A small sound classifier, trained from scratch: 4.06M parameters, arch nf_resnet.
Rows from block 4, named by matrix and row number. Rows with one number belong to one channel. Each number is 128 + 24 x the weight over its row's rms, rounded and kept within 0 to 255. All counts start at 0. After the name is the row's rms in percent of the matrix's.
# convs0: first 3x3 conv (model.blocks.4.convs.0.weight, 96x96x3x3, standardized in use), inputs 56-69, a 3x3 kernel for each
# convs1: second 3x3 conv (model.blocks.4.convs.1.weight, 96x96x3x3, standardized in use, transposed), outputs 56-69, a 3x3 kernel for each
convs0.44 097 [154 139 135 120  83  84 159 130 135 130 145 143 106 122 126 127 145 145 150 149 138  65  56  68 155 166 170 153 153 153 122 108 105 127 111 115 141 151 140 179 182 177 114 112 102 149 148 141 126 123 124 105 101 110 135 146 143 112 117 121 142 155 158 176 183 174 168 176 157 125 134 127 106  95 103  99 110  94 143 167 158 150 151 154 138 127 122 187 169 161 104  98 102 109 102 101 114 100 103 175 189 192 153 158 157 128 135 139 134 135 141 108 104  87 132 137 136 106 102  96 119 118 106 148 150 145]
convs1.44 099 [154 157 146 173 169 149 129 115 117 152 175 173 137 149 138 157 165 153 107 100 109 108 100 109 153 134 137 149 149 148 139 142 153 130 130 133 112 108 113 141 131 125 146 145 158 102  97 102 140 145 146 119 128 127 121 107 106 158 153 154 206 204 205 137 131 119 101  97  89 116 101  93 125 121 136 121 114 117  97  89  84 116 112 101 155 167 165 113 116 107 106 108 116 131 123 123 139 131 130  89  91  87  96  98  93 146 155 151 133 135 131 139 142 151 153 163 165 142 147 147 106 111 112 116 122 126]
convs0.45 100 [142 127 135 134 129 138 136 132 135 142 153 142 141 146 143 130 126 116 126 123 120 174 171 168 156 164 159 127 129 141 120 126 121 105 113 119 122 130 127 131 136 119  68  74  84 110 111 101 129 134 139 117 127 123 160 166 144 127 128 113 111 113  93  98 112 117 124 124 118 127 120 133  55  46  45 112 114 112 160 150 137 109 104 127 125 129 131 129 125 129 118 124 133 134 144 143 149 153 163 104 109 105 113 129 132 115 110 107 115 114 114  97 100 104 149 153 157  90  86  97  67  79  87 107 101 101]
convs1.45 092 [137 146 151 137 130 122 165 166 159 122 131 133  94 110 106 120 144 145 139 129 137 121 118 120 126 119 134  94  87  89 153 152 154  78  86  89 135 136 141 113 108 107 108 104 105 132 135 138 115 121 118 110 115 114 153 130 139 105  84  89 143 113 104 151 153 149 147 150 153 133 134 135 132 115 129 108  82  89 140 133 134 141 149 145 149 155 155 141 138 128 109 110 114 126 135 148 117 114 126 138 153 142 119 130 122 126 133 134  93 100 101 113 121 126 137 144 134 142 137 125 160 165 155 165 169 162]
convs0.46 102 [138 152 150 132 147 162 121 125 144 156 166 154 149 153 149 162 152 139 138 138 132 127 129 138 114 121 140 117 103 115 143 137 133 112 110 116 164 165 149 131 137 132  94  99 100 138 148 137 111 114 113  52  58  67 185 189 182  98  95  89 113 110  94 141 135 126 126 129 132 124 122 136 142 138 140  99  93  90 111 105 111 110 112 128 155 164 175  80  72  88 153 154 164 134 147 156 129 139 145 141 144 141 130 137 131  81  80  79 140 138 144  76  74  88 133 132 147 121 109 122 147 152 154  86  88  92]
convs1.46 105 [112 115 117 172 182 196 125 127 140 110 106 108 115 114 114 117 121 123  94  90  93 137 142 155  81  67  82 151 144 149 159 157 149 123 126 131  84  82  96 141 135 144 150 148 154 108 111 109 132 140 121 177 186 174  96  79  95 139 120 117 179 161 154 157 153 140 114 115 106 111 115 110 116 107 117 143 125 125 142 133 138 151 155 151 138 148 143  99 106  99 164 160 144 144 140 134 154 150 141 136 151 145  93 107 105 117 125 118 107 109 109 138 142 142 109 108 112 125 125 125 142 144 138  84  78  78]
convs0.47 101 [ 72  68  65 125 121 112 158 150 147 121 120 127 136 135 133 122 128 126 132 127 118 145 143 140 128 126 130 123 122 117 111 109 108  92  75  68  78  80  78 126 130 124 146 155 142  90  89  80 129 130 125 114 110 101 163 158 153 130 124 122  66  66  63 151 154 150 141 143 131 150 159 167 126 124 123 121 126 132 138 137 138  80  84  88 115 117 123 125 124 126 120 117 115 105 101 102 117 116 120 140 137 126 120 121 119 119 113 108 159 156 156 142 147 145 138 129 133 110 118 113 136 136 135 107 104 108]
convs1.47 095 [116 116 108 121 123 115 113 114 108 123 134 135 123 125 127 111 111 118 145 131 134 121 121 117 124 115 119 146 133 125 138 129 119 153 146 145 118 110 121 127 123 113 150 136 126 139 140 143 114 105 109 139 132 128 137 128 135 126 112 116 130 117 112 104 110  95  94  95  82 103 104  95 123 115 119 140 119 118 136 126 124 127 133 125  90  97  90  94 109 112 108 101  96 135 130 123 163 148 139 119 119 114  95 106 101 182 183 187 101 101 112 109 101 102 174 167 169  99 102 102 110 120 116 118 119 121]
convs0.48 097 [116 114 103  83  85  92 109 124 137 140 150 142 157 158 158 100 109 122  99  91  86 130 139 144 117 107 110 139 129 125 149 150 154 190 180 174 125 125 126  92  77  76 148 136 129 118 113  98 112 130 123 113 118 119 163 172 166 126 127 123 129 144 150 137 130 130 111  95  91 163 160 157 124 127 152 131 154 169 103 110 116  97  93  93 109 113 116 100  98 104  82  65  72 153 151 149 133 142 146  87  85  85 131 132 129 111 116 115 110  98 107 113 119 133 119 106 109 101  86  83 129 127 128 176 176 169]
convs1.48 088 [118 130 139  98  99  92 108  99  76 123 110 113 124 130 135 135 141 140 152 144 144 106  96  98 107  96  91 132 127 117  97  96 109 110  97 105 118 126 127 115 113 109 126 123 124 165 162 147 183 184 182 128 130 129 119 101  83 137 127 118 143 128 119 137 136 134  98 105 102 110 116 112 121 113 119 131 123 132 137 132 131 105 120 124 101 112 132 126 133 128 129 146 178 125 141 155 158 156 171 177 179 178 121 121 119 182 184 161 132 134 133  93  93  98 138 143 141 182 179 174 149 149 162 149 160 168]
convs0.49 100 [134 116 113 102 113 100 117 141 131 106  88  94 126 110 117  80  75  81 149 151 156 122 133 132 177 193 192  98  98  99 130 140 145 122 130 133  95  87  99 161 133 137 144 136 133 106  87 105 112  77  82 160 155 145 116 107 119 106  85  97 141 132 135 138 133 132 147 143 138 140 165 166 136 158 120 111 137 125 114 130 135 112  96  99 111 112 113 148 161 157 133 129 131 136 149 153  95 106  87 102  87 103 143 126 128 142 129 122 159 167 148 134 151 133 154 189 182 127 131 124 143 153 153 150 158 158]
convs1.49 092 [100  93 112 102 105 114 102  98  98 121 101 101 121 113 118 159 156 166 180 172 178 116 114 123 120 120 138 150 144 139 142 145 147 105 103 116  97 101 104 121 127 123 186 183 179 121 123 115 113 118 122 111 108 108 137 139 132 166 156 156 198 197 185 153 138 135 157 150 148 113 111 107 118 114 109 158 158 161  95  84  92 111 114 119  99 108 121  66  70  87 164 157 149 135 132 134 101 111 121 139 142 140 137 148 148 140 145 147 143 133 136 114 112 127 113 106 126 113 117 114 145 145 135 135 139 137]
convs0.50 097 [149 145 139 155 154 166  97  79  90 162 174 169 125 124 124 119 115 118 150 159 161 135 134 140 147 152 146 148 145 155 130 141 141  74  78  90  83  86  74  66  83  65 121 126 119 154 161 151 121 126 130 122 129 127 177 181 165 129 125 116 112 107  94 134 146 138 119 123 120 126 124 119  93  99 108 110 101  98 113 114 105 133 125 129 110 109 103  92  89 102 135 142 139 131 133 132 132 130 137 143 152 134 127 144 133 102 108 104 122 126 136  90  98 110 107 118 126 112 111 127 141 148 140 124 127 127]
convs1.50 094 [141 147 136 175 181 182 165 162 159 105 115 112 141 151 153  84 100 102 156 155 159 166 156 158 106 116 127 124 120 127 148 143 149 131 137 140 136 130 135 175 156 160 140 128 126 132 135 130 128 137 139 106 106 103 113 105 115 119 109 118 117 107 112 142 148 145 147 149 152 160 161 157 140 125 125 128 119 126 117 102 107 138 143 135 136 145 139 115 128 123 121 122 128 108 110 112 110 111 110 142 152 149  82  84  80 110 120 112 112 103 108 115 113 114 165 161 154 146 151 152 150 144 141 117 117 110]
convs0.51 099 [105  96 107  59  57  54 133 128 132 112 108 112 112 101 100 126 130 128 161 162 152 169 174 173 117 116 113 118 121 116 149 164 175 116 116 117 105 100 106 133 132 139 148 143 140  96  88  94 111 115 114 107 111 109 139 147 149  91  93 107 107 111 119 145 151 166 136 133 121 167 166 172 167 176 167 111 110 107 118 114 111  93  78  81 125 132 140 101 105 112 151 157 154 136 141 141 167 164 152 128 125 129 119 123 136 147 144 141 123 113 116 113 114 116 141 143 143 136 138 129 130 129 134 128 127 132]
convs1.51 096 [141 138 132  98  96  87 118 118 116 114 110 115 124 111 110 164 169 177 116 112 118 144 136 139 131 124 135 145 140 138 120 105  97 149 143 149 112 120 129 127 134 134 128 130 140 126 133 145 152 151 156 130 118 110 110  90  78 169 154 146 130 122 118 127 119 106 114 114 108 100 105 101 166 150 143 177 158 149 130 122 122 127 132 138 115 115 110 121 124 132  86  84  86 137 142 152 106 110 120 135 130 126 127 133 131 160 158 153 129 126 134 134 125 124 113 107 124  99 104 116 116 120 121 107 106 115]
convs0.52 097 [116 110 120 107 113 109 144 148 143 128 125 119 165 163 161 114 115 115 132 124 114 169 170 166 135 134 132 118 126 128 157 151 146 137 127 123 104 116 109 138 144 137  98 119 117 117 110 109  89  89  83 121 119 108  44  41  47 156 149 139 152 151 135 124 135 130 170 174 177 124 131 141 201 190 173  89  74  62 125 109 114 119 117 119 122 119 129 157 156 152 174 174 167 104 102  95 151 159 160 134 127 126 111 111 106 152 157 154 122 124 124 132 140 140 152 149 150 101 111 112 115 120 117 107 108 112]
convs1.52 107 [108 111 120 100  97 106 118 116 116 112 111 114 114 119 114 112 112 109 142 138 141 106 100 109  97  79  85 139 137 142 136 139 136  89  89  94  88  83  83 142 146 148 145 140 140 114 118 112 146 149 140 128 131 128 144 134 131 126 113 112 104  90  93 148 145 126 140 151 142 140 161 156 168 153 156 115  98 102 103  86  88 152 157 158  94 104 105 103 112 121 104 103  94 109  97  84 184 191 186 110 111 110 106 112 110 125 125 132 122 112 113 159 159 152  99  98 105 129 132 127 129 133 130  96  91  98]
convs0.53 101 [125 117 124 105  86  95 130 113 113 100 101 102 115 128 115 141 152 144 119 117 113 133 129 134  96  98 105 111 113 100 139 137 133 174 170 174 108 122 119 132 141 140  91  94  95 119 123 130 125 129 125  79  77  81 161 158 154 135 135 122 128 133 131 122 120 123 179 179 168 103 100 108 138 144 136 134 138 127 142 143 117 139 143 139 111 110 105 154 149 151 182 182 164 144 142 141 158 156 162 126 132 127  99 105  99  96  96  94 143 153 139 117 112 112 154 153 153 134 148 143 161 162 154 158 160 158]
convs1.53 104 [128 125 110 148 147 131 162 156 141 109 115 110 106 111 111 156 160 158  87  79  89 107 109 122  80  76  87 114 116 123 106 110 123 140 138 151 122 124 128 143 131 136 143 126 130 126 123 116 135 129 125  71  66  63 168 166 169 133 126 134 142 138 152 152 149 137 116 116  99 133 135 119 104  89  95 175 161 158 110  99  91 150 151 141 143 148 147 130 124 113 149 144 144 137 125 125 135 135 134 149 156 156 121 127 127 108 111 115 149 153 156 113 113 120  77  67  70 151 159 163 160 152 146 149 141 133]
convs0.54 098 [120 123 128 145 141 143 183 182 188 135 142 145 133 132 135 140 149 150 106 104  99 148 153 155 108 115 112 115 120 119  88  92  86 113 108 112 115 107 119 139 136 144 108 102 119 141 140 145 139 142 149 122 123 123  77  82  92 104 105 111  85  91  95 114 108 106 137 135 128 121 128 130 102  94  99 126 131 132 143 147 142  80  84  90 107 117 115 147 157 161  94  88  94 113 102 102 139 131 140 177 176 182 111 122 133 133 141 156 151 152 156 127 141 149 114 125 132 116 119 121 103 105 102 108 105 116]
convs1.54 101 [188 184 192 168 165 162 124 124 116 100 111 116  98 113 119 114 128 135 125 123 132 143 141 149 120 121 136  98 110 125 118 129 141  84  95 111 128 127 129 115 117 114  87  87  91  82  87  78 113 110  97 179 177 164 135 136 132 139 134 132 127 119 124 125 121 125 146 142 143 146 155 157 122 113 109 120 114 115 124 117 114 146 145 141 153 157 154 155 157 147 131 138 143 140 147 151 160 166 166 108  99  93 117 111 112 151 146 156 125 126 117 146 150 144 131 129 120 116 113 107  99  94  88 121 115 107]
convs0.55 101 [ 86  91  82 120 125 120  93 101  95 110 109 117 106 101  96 147 150 153 133 132 120 158 160 149 159 157 153 103 105  90 169 173 172 123 129 124 143 152 140 144 150 141 164 171 152 118 126 111 153 168 166 131 138 131 123 132 141 135 132 133  98  88  77 171 170 162 128 135 121 202 207 200 148 146 150 118 120 117 167 164 171 128 148 150 117 125 134  94 111 130 127 126 117 104 109 105 146 157 156 126 130 126 139 146 140 123 139 131  87  92  84  92  92  87  98 103 116 104 104  93 128 135 135 121 126 126]
convs1.55 101 [170 173 163 125 126 124  85  83  89  95 102 114  77  74  83 102  97 104 106  81  85 120 102  96 112  97 112 161 150 151  81  76  78 190 184 187 179 171 187 124 126 134 149 146 159  90  83  92 137 128 134 158 151 132  97  76  62 136 116 102 124 110 101  71  90  88  92 100 102 107 119 124 152 130 115 127 107 103 130 114 102 125 137 129 126 141 142 100 113 114 103 115 131 139 147 153 176 175 179 134 136 122  89 104  98 168 182 181  80  80  78 146 144 134 150 150 151 109 111 114  94 101 107 126 133 140]
convs0.56 102 [145 136 135 112 110 110 109 115 119 138 116 137 101 102 115  75  96 104 162 160 155 142 141 136 117 119 121 124 133 135 135 149 145 160 166 169 138 148 145 140 142 146 131 128 137 118 120 127  91  90  99 132 130 130 154 148 153 138 128 134 108 118 135 116 107  97 169 167 160 112 116 121 116 126 129 138 150 144 147 156 139  96 104 110 105 117 120 121 136 141 174 179 166 159 165 156 129 124 124 128 131 127 119 105  99 155 142 143 128 132 135 133 148 153 179 184 176 131 144 131 128 137 128 153 159 149]
convs1.56 099 [122 125 127 147 158 161 143 145 145 165 147 148 159 150 150 149 144 144 148 138 150 140 133 152 150 141 141 138 131 139 142 133 141  79  73  85 154 152 161 143 133 138 104  91  94 144 134 127 123 118 113  98  99  96 113 111 106 113 101  96 148 142 141 147 159 157 103 109 103 147 154 158 145 129 128 155 142 138 102  93  92 149 158 168 111 118 122 134 144 141 106 122 129 126 134 140  85  96 102  95 100  98 108 119 110 150 162 154 154 152 152 136 126 124 119 115 114 161 155 155 135 125 115 126 117 106]
convs0.57 097 [ 55  86 185  57  84 158  99 123 191 154 138 110 160 149 130 174 163 129 130 117 127 155 160 175 123 118 134 118 143 163 128 149 163  73  89 107  84  79 116 122 111 123 132 134 149 149 147 154 141 141 140 157 165 169 132 114 103 133 132 122 141 152 140 117 113 125 144 131 133 150 145 158 153 119  97 159  99  91 178 104  84  71  92 129  78 101 116 106 127 151  98 123 152  84 123 155  86 122 157 160 151 157 113 124 134 114 131 148 119 115 146 109 106 150 117  99 137 150 162 156 145 134 127 121 112 110]
convs1.57 108 [117 125 145  82 103 136  88 116 146 112 107 116  90  98 113 108 109 116 108 115 115 130 140 134 139 142 140 117 140 155 122 133 142 116 105  97  96 122 136  88 112 125 101 119 118 105 104 103 117 102 104 178 155 150 134 127 111 106 110  99 102 104 100 143 170 205 137 165 195 137 160 180 104 102  85 112 109  95  96 100  92 151 155 170 121 121 143 125 114 123 124 106 121 145 126 141 170 140 146  97  90 100 129 121 116 168 167 168 106 124 110  99 118  95 127 140 124 120 131 117 104 117  93 108 112  86]
convs0.58 099 [124 104 114 169 181 177 130 156 150 154 142 153 141 135 143 160 158 166 129 119 118 132 122 129 156 146 146 153 156 151 149 142 123 138 143 132 151 139 143 159 139 139 108  93  98 100  74  89 159 148 152 117 109 109 147 126 143 122 105 117  89  67  77 145 133 127 135 111 115 149 141 135 144 151 155 159 155 149  97  97  97 113 108 109 130 131 124 145 161 150 183 170 152 120 110  97 146 142 130 117 107 115 110 104 107  66  62  73 146 155 157 136 145 137 150 162 153 135 136 133 150 147 140 133 145 137]
convs1.58 097 [151 144 165 159 151 150 135 140 125 157 155 156 180 170 171 127 130 142 143 142 149 143 138 148 138 135 135 143 145 144 173 168 178 121 120 135  92  94  92 128 135 126 129 135 137 118 126 131 100 100 106 118 120 126 116 121 113 100 112 107 136 134 134 115 115 114 180 178 165 156 150 135 120 110 103 169 155 154 146 141 144 136 138 147 153 154 161 162 169 171 145 152 149  93  99 102 141 146 146 137 134 131 135 136 133 163 170 169 168 161 152 154 149 152 123 118 118 166 156 155 173 162 164 161 163 165]
convs0.59 100 [147 136 145  95  87  92  69  60  69 111 114 109 136 143 138 127 131 137 137 138 137 110 110  94 162 170 167 119 116 113 119 125 101 111 120 124  99  94  87  93  98 101 148 149 160 145 137 139 100  96  92 119 118 120 143 131 119 159 159 153 132 140 146 154 166 165 137 143 145 165 169 159  94 103 105 165 169 163 137 136 124  96  97  97  85  88  87 125 131 134 135 134 140 149 151 158 158 154 156 106 106 105 141 140 136 144 140 138 115 125 131 142 140 135 160 165 162 115 120 121  98 102 102 152 151 145]
convs1.59 114 [126 132 125 114 119 116 124 131 124 125 120 117 146 148 152 154 166 168  91  86  91 190 174 185 112 104 104 131 124 126 176 174 190  78  72  74 129 132 120 103 100 110 164 163 167 137 134 129 134 137 124 140 131 131 146 135 129 118 106 109 157 149 150 143 148 146 103 111 111 155 159 153 155 142 146 112 103 102  75  62  66 113 116 111 133 132 137 116 122 115 146 147 149 105 109 111 154 163 164 134 141 143 129 136 143 147 144 134 112 108 112 141 137 145  62  61  67 130 130 123 173 172 165 138 136 133]
convs0.60 100 [128 130 127  92  99 116  79  93 107 142 153 146 145 152 142 138 134 128 144 141 129  89  83  87  99  99 105 143 122 119 153 143 134 154 147 143 132 135 123 148 148 149  94 104 111 124 126 120 123 116 115 104  98  95 154 159 156 183 180 175 106 100  90 128 129 119 131 135 143 107  98 104 143 142 138 156 158 151 138 128 128 118 114 116 104 102 116  76  75  90 153 148 152 167 176 176 141 148 152 140 147 145 133 143 139 112 114 110 175 165 159 121 121 125 149 142 148 106  99  96 170 175 164 117 117 113]
convs1.60 097 [ 98 104 113 161 168 185 131 125 136 121 113 115 118 115 104 121 122 116 122 123 138 124 120 134 111  97 108 115 106 117 133 130 126 100 101 100  86  77  87 133 122 131 145 141 148 142 149 142 150 160 151 147 153 147 114  98 109 146 121 111 182 170 160 160 159 139 146 152 140 119 124 113 123 107 114 160 141 143 161 151 154  94  96  95 111 120 115 118 126 116 141 140 129 130 125 119 160 158 157 140 149 145  92 104  96 122 128 125 101  98 100 156 161 160 106 109 119 120 116 113 130 127 120  88  87  91]
convs0.61 101 [106 117 122 102 108 109 128 130 133 126 126 123 145 151 136 136 141 131 161 163 164 153 151 148 127 128 139 111 114 121 136 134 141 148 149 178 129 122 128 142 136 143 145 138 146 136 140 138 137 141 133 160 161 150 159 159 165 138 140 138 147 155 154 145 139 143 138 136 145 112 115 124 126 115 122 151 138 149 105  94 104 118 128 130 115 127 138 116 117 131 122 110 108 133 118 121 103  89 102 100 102 117 105 104 109 174 164 159 131 126 134 135 138 152 143 140 152 124 110 111 100  85  99 121 103 111]
convs1.61 098 [117 116 116 149 155 162 120 120 119  98 114 114 117 129 130 107 118 123 153 157 165 162 151 160 125 128 134  84  84  91 137 145 154 140 147 151 159 153 153 160 153 156 109 105 107 117 120 111  91  93  86 115 124 133 166 159 161 165 160 156 129 121 120 146 143 130 136 137 128 143 147 137 167 161 154 120 131 132 118 119 123 136 133 130 131 128 120 145 147 145 136 130 130 116 111  98 134 127 113 126 133 126 119 123 125 102 103 106 126 130 135 138 143 147 101 106 110  66  68  59 116 112 108 103  97  91]
convs0.62 101 [160 161 158 126 118 118 126 118 123 104 114  97 130 130 138 122 112 114 148 147 135 140 148 142 156 165 158  67  46  59 123 113 105  90  88  80 108 107  93 155 157 126 113 123 122 136 149 140 109 116 120 136 151 152 128 138 111 131 140 123 146 164 134 126 137 123 126 131 118 154 149 143 119 116 133  94  93  98 167 153 138 153 134 147 136 117 115 155 146 149 149 152 146 100 108 103  91 106 110 159 170 157 145 162 146 122 127 113 185 182 177  91  87  86 166 157 156  79  74  91  41  41  45 133 135 125]
convs1.62 090 [121 128 120 123 119 110 172 171 162 135 151 157 103 127 130 116 140 145 174 158 165 152 126 121  91  73  78 106 106 119 128 120 117 109 113 120 102  93  93 132 122 118 148 139 138 101 100 110 125 122 120 115 113 106 135 109 111 122  95 101 116  92  96 134 142 123 152 157 149 174 178 169 144 122 133 111  91 106 131 132 135 124 140 138 107 109 100 142 143 129 137 149 151 135 147 152 132 134 139 135 142 133 140 159 150  93 100 100 161 161 162 119 123 123 113 117 116 139 141 142 191 203 207 129 136 138]
convs0.63 101 [145 142 130 156 165 171  79  81  81 149 142 148 160 161 152 110 101 126 111 114 105 132 130 136 187 183 183 126 129 136 152 144 134 117 125 123 128 131 124 137 138 134 120 134 132 125 136 138 126 120 127  98  94  98 111 105 107 147 139 139  97  83  92 157 160 144 128 124 133 126 125 124 135 144 137 154 154 161  98 103  96  90  92  93 165 165 171 112 125 118 119 114 101 143 153 146 155 163 153 115 119 122 160 167 157  93  93  95 158 152 148 170 162 156 128 134 129 126 127 121 133 140 138 122 138 141]
convs1.63 095 [117 121 129 100 104 112 124 122 127  76  72  75 102 115 116 103 106 113 128 132 134 109 101 111 111 103 115 101  97 103 200 194 191 127 128 129  92  89  95 113 115 119 138 134 136 147 146 147 151 148 138 104 101 100 127 120 129  84  77  82 165 169 165 153 159 146 158 168 153 148 156 149 148 129 131 198 180 179 112 119 124 143 137 141 190 187 175 129 133 129 193 202 195 118 114 104 131 125 124 111 108  98 124 123 123 155 148 141 123 113 113 118 119 128 143 136 141 130 124 116 128 127 128 154 155 155]
convs0.64 099 [104 111 112  95  93  96 114  99 114 111 105 127 113 116 122 177 213 193 147 145 140 107  98  93  99 112 123 136 146 135 151 161 143 122 125 131 156 156 156 103  97 101 129 124 121 180 167 163 123 116 131  98  89 103 140 140 144 151 142 148 151 151 158 106 101 100 119 126 118 102 105  97 116 116 120 167 183 159 140 139 115 125 136 126 134 156 148  99 106 102  98 107 104 128 142 132 106  99 106 136 136 129 122 118 127  99  88  97  95 108 114 118 146 135 152 162 150 163 170 162 151 158 136 103  98  90]
convs1.64 107 [107 104  84 104 105  95 145 144 134 165 175 165 152 158 160 151 149 152 128 115 128 168 157 160  77  75  83  99  93  98 144 138 133 141 134 137 115 112 122 146 141 147 184 174 169 134 128 136 138 130 132 149 141 134 180 177 172 131 119 113 149 136 126 118 136 118 124 135 128 141 153 152 142 123 121 112  98  95 147 133 129 125 126 122  84  80  81 159 163 167 160 169 166 119 131 139 142 140 134 157 147 141 120 116 110 105 113 116 171 166 166 104  98  98  92  91  93 137 131 130 158 147 143 115 116 121]
convs0.65 099 [145 141 136 139 124 136 100  70  91 119 137 139 112 118 114 138 130 120  96  94  86 149 160 160  82  85 100 162 161 166 126 125 126 123 116 115 169 163 152 125 129 117 138 142 137 139 141 130 117 121 124 103 106 110 120 131 118  93 111 100 140 157 150 119 126 117 170 177 158 113 118 115 118 113 110 146 146 149 150 149 133 124 114 120 147 140 137 104  96 104  93  86  80 137 127 122  95  98 107 133 144 136 136 145 126 122 140 139 149 155 161 124 125 118 136 127 124 139 133 127 148 140 131 157 160 151]
convs1.65 106 [170 172 150 145 147 145  99 103 105 148 158 150 136 145 135 148 148 136 159 149 150 135 131 137 117 118 119 123 117 120 131 122 129 163 143 134 119 111 114 152 141 136 130 125 122 131 134 139 129 131 140 144 146 142  84  84  96 103 102 108 164 153 157 138 154 149 145 154 154 109 112 114 129 119 122 119 114 123 138 129 130 125 136 128 115 116 120 158 161 154 155 161 167  82  93  90 136 128 133 166 166 158  77  79  73 104 114 112 143 143 147 119 109 107 182 172 161 143 138 128 174 168 166 116 115 113]
convs0.66 100 [ 81  78  87 100  90  99 108 107 121 107 110 118  88  89 100 156 156 154 135 127 121 115 118 104 127 131 136  52  60  55 103 106  98 113 120 119 121 123 112 162 160 161 164 167 168  85  84  81  80  82  80 137 140 150 152 152 151 115 118 124 153 153 153 136 133 132 140 147 143 144 152 155 115 116 105 121 123 116 157 155 138  48  57  60 105 105 107 143 154 160 113 117 122 112 114 122 156 165 168 144 150 154 153 149 146 145 141 144 129 131 129 163 157 152 135 139 139  81  87  83 136 141 140  86  92  87]
convs1.66 094 [111 118 115  74  80  87 112 117 122 120 123 123 118 119 122 128 128 136 172 157 158 128 114 125 122 109 115 140 127 122 107  95 100 111 100 101 115 117 113  86  91  83 153 143 140 147 139 133  98 103  99 142 133 123 137 115 114 131 117 114 144 126 115  98 103  99 117 120 108 118 124 126 183 169 165 112  95  93 123 101  95 170 173 165 120 121 117 109 123 134 108 116 121 114 125 132 123 133 145 171 172 164  97 102 104 136 139 140 152 138 137 155 149 155 115 107 106 110 114 112 109 104  99 128 129 133]
convs0.67 099 [113  86  80 110  86  84 125  98  88 114 121 133 135 128 131 134 149 151 144 143 134 157 164 162 137 131 128 116 112 111 166 176 180 109 105  99 137 143 152 111 115 122 132 130 129 103  98  96 152 150 141 138 139 132 126 135 146 151 152 170 114 121 123  99  96 103 106 112 108 118 114 121 124 155 151 142 169 155 153 166 159  88  87  99 132 134 150  71  65  83 134 145 150 150 153 165 130 125 124 150 153 152 145 145 151 133 137 132 131 120 117 118 107 102  91  74  75 121 128 115 155 167 169  61  66  65]
convs1.67 102 [117 121 117 111 108 102 118 118 116  81  70  74 114 107 107 129 129 134 137 136 147 145 142 146 134 129 145 140 134 131 128 127 117  94  86  91 163 160 172 133 137 146 110 108 116 160 168 167 135 137 144 157 162 156 120 116 113 113 102  97 102  87  73 116 114 113 142 134 120 148 152 147 169 159 161 151 129 126 126 112 109  85 102  97 112 118 111 118 124 124 100 107 119 119 126 134 164 162 165 123 120 111  64  69  61 153 157 146  61  63  65 152 143 133  83  83  96  89  86  83 114 116 115  48  48  52]
convs0.68 099 [147 154 156 154 149 173 125  95 120 143 153 148 102 109  98 154 165 154 111 123 118 146 148 144 113 111 117  88  97  91  99 108 109  83  80  94 114 127 124 138 147 145 119 121 128 149 148 140 152 143 139 113 107 105 141 145 139 125 131 122 123 129 128 140 144 141 143 142 132 148 139 131 102  91 117 140 133 151 187 197 186 114 111 105 144 146 142 134 129 136 125 124 113 123 112 120 129 122 133 130 140 137 112 120 126 144 143 140 110 110 114 138 137 151 140 139 149 147 137 135 178 175 169 121 114 122]
convs1.68 093 [163 180 158 163 170 157 141 145 144 141 176 172 149 172 162 124 137 133 114 105 111 164 153 151 121 126 137 104  98 100 102 105 116 112 113 120 137 140 142 167 170 171 108 104 113 153 157 164  66  65  76  60  55  54 150 134 139 116 115 121 142 132 127 152 154 142 155 155 146 160 155 146 149 144 152 124 117 115 115 106  96 104 112 109 175 189 189 151 161 155 150 157 156 124 133 136 136 131 132 171 180 173 138 144 139 114 122 123 102 107 106 131 133 134 142 138 139  95  95  93 101 100 107 155 155 148]
convs0.69 100 [ 86  68  67 128 122 119 115 113 120 112 127 135 125 121 121 107 100 105 114 113 108 116 119 105 158 161 154 194 201 189 151 158 147 139 149 150 131 126 132 107 102 103 144 136 130  91  79  70 122 117 110 169 172 175  98 105 109 141 137 143 119 118 121 131 137 146 116 119 122 119 117 110 132 134 139 140 149 147  71  78  88 158 158 151 138 140 134 119 129 131 149 154 160 139 143 136 114 116 116 121 113 111 147 139 142 163 157 162 164 153 147 115 126 121 119 126 133 145 139 139 133 133 125 132 137 133]
convs1.69 107 [149 159 157 171 182 176 159 176 175 130 114 116 135 126 136 127 120 129 139 138 137 168 160 160 121 113 107 131 125 128 140 136 147 115 107 116 133 130 128 133 133 138 155 149 149 137 137 133 118 120 115 136 138 130 105 110 121 108  98 103 134 120 115 141 144 143 152 153 145 158 158 147 154 142 138 156 143 138 141 128 124 131 150 156 155 166 167 174 189 189 157 156 157 124 123 122  84  88  86 158 163 163 169 180 183 123 133 137 111 102 101 132 127 134 107 101 108 134 132 131 121 118 123 145 143 149]
convs0.70 097 [135 135 140 113 126 138 102 100 117 149 145 135 147 145 134 128 129 124 138 140 137  69  79  72 129 125 120 171 169 167 115 123 114  89  92  97 121 128 117 130 144 135 113 113 113 160 161 155 109 118 122  80  78  75 152 149 140 120 111  96 129 128 119 134 140 139  82  89  97 136 132 129  87  82  89 138 131 137 157 157 152 124 130 133 127 144 146  75  75  78 109 107 105 152 155 160 158 156 162 141 141 131  96  99  92  69  71  72 113 108 109 127 147 156 143 145 149  81  87  93 152 157 155 131 131 137]
convs1.70 119 [141 144 142 117 119 119 117 122 127 117 123 120 146 157 158 113 118 119  94  87  89 186 176 175 135 140 148 112 111 121 151 149 155 104 110 116  95  91 100 147 139 146 115  99 100 125 125 119 123 131 129 169 166 160 139 132 135 142 137 137  92  85  82 137 144 145 123 125 124 141 145 142 135 128 123 103  96  97 150 147 146 141 138 132 119 115 107  91  97  93 140 144 143 141 142 142 153 146 140 112 112 111 158 155 153 162 164 165  82  76  79 135 133 124 176 175 169 101  96  91 135 130 128 133 138 136]
convs0.71 099 [114 119 130 123 129 144  98  86 107 137 135 117 151 145 146 132 123 118  99  94  96 142 141 135 179 185 186  94  79 100 118 111  99 143 136 139 120 122 114 148 146 127 117 113 120 108 118 110 118 127 129 132 142 144 155 171 149 146 147 129 155 154 126 130 134 130 144 143 136 114 116 127 101  95 110 122 119 114 148 149 150 106  98 115 132 141 144 133 117 119 109 114 123 144 155 151 114 119 126 119 119 107 123 128 126 123 120 113 154 136 127 138 136 128 150 140 148  98  84 101  80  75  77 123 116 119]
convs1.71 096 [115 119 110 139 141 126 152 154 145  88  94  98 111 136 140 121 140 145 138 119 113 124 112 114 146 129 139 100  92 100 206 212 214 138 142 145 122 116 108 113 108 108 101  92  96  87  87  96 107 114 104 126 136 128 172 147 150 139 117 114 127 101  98 113 113  96 132 139 124  97 111 100 166 151 154 132 117 119 181 182 174 134 135 128 146 154 139 123 132 126 128 128 120 138 132 134 121 110 110 115 132 124 125 130 128 115 116 112 152 160 164 108 117 117  80  81  74 135 142 140 157 176 188 116 124 125]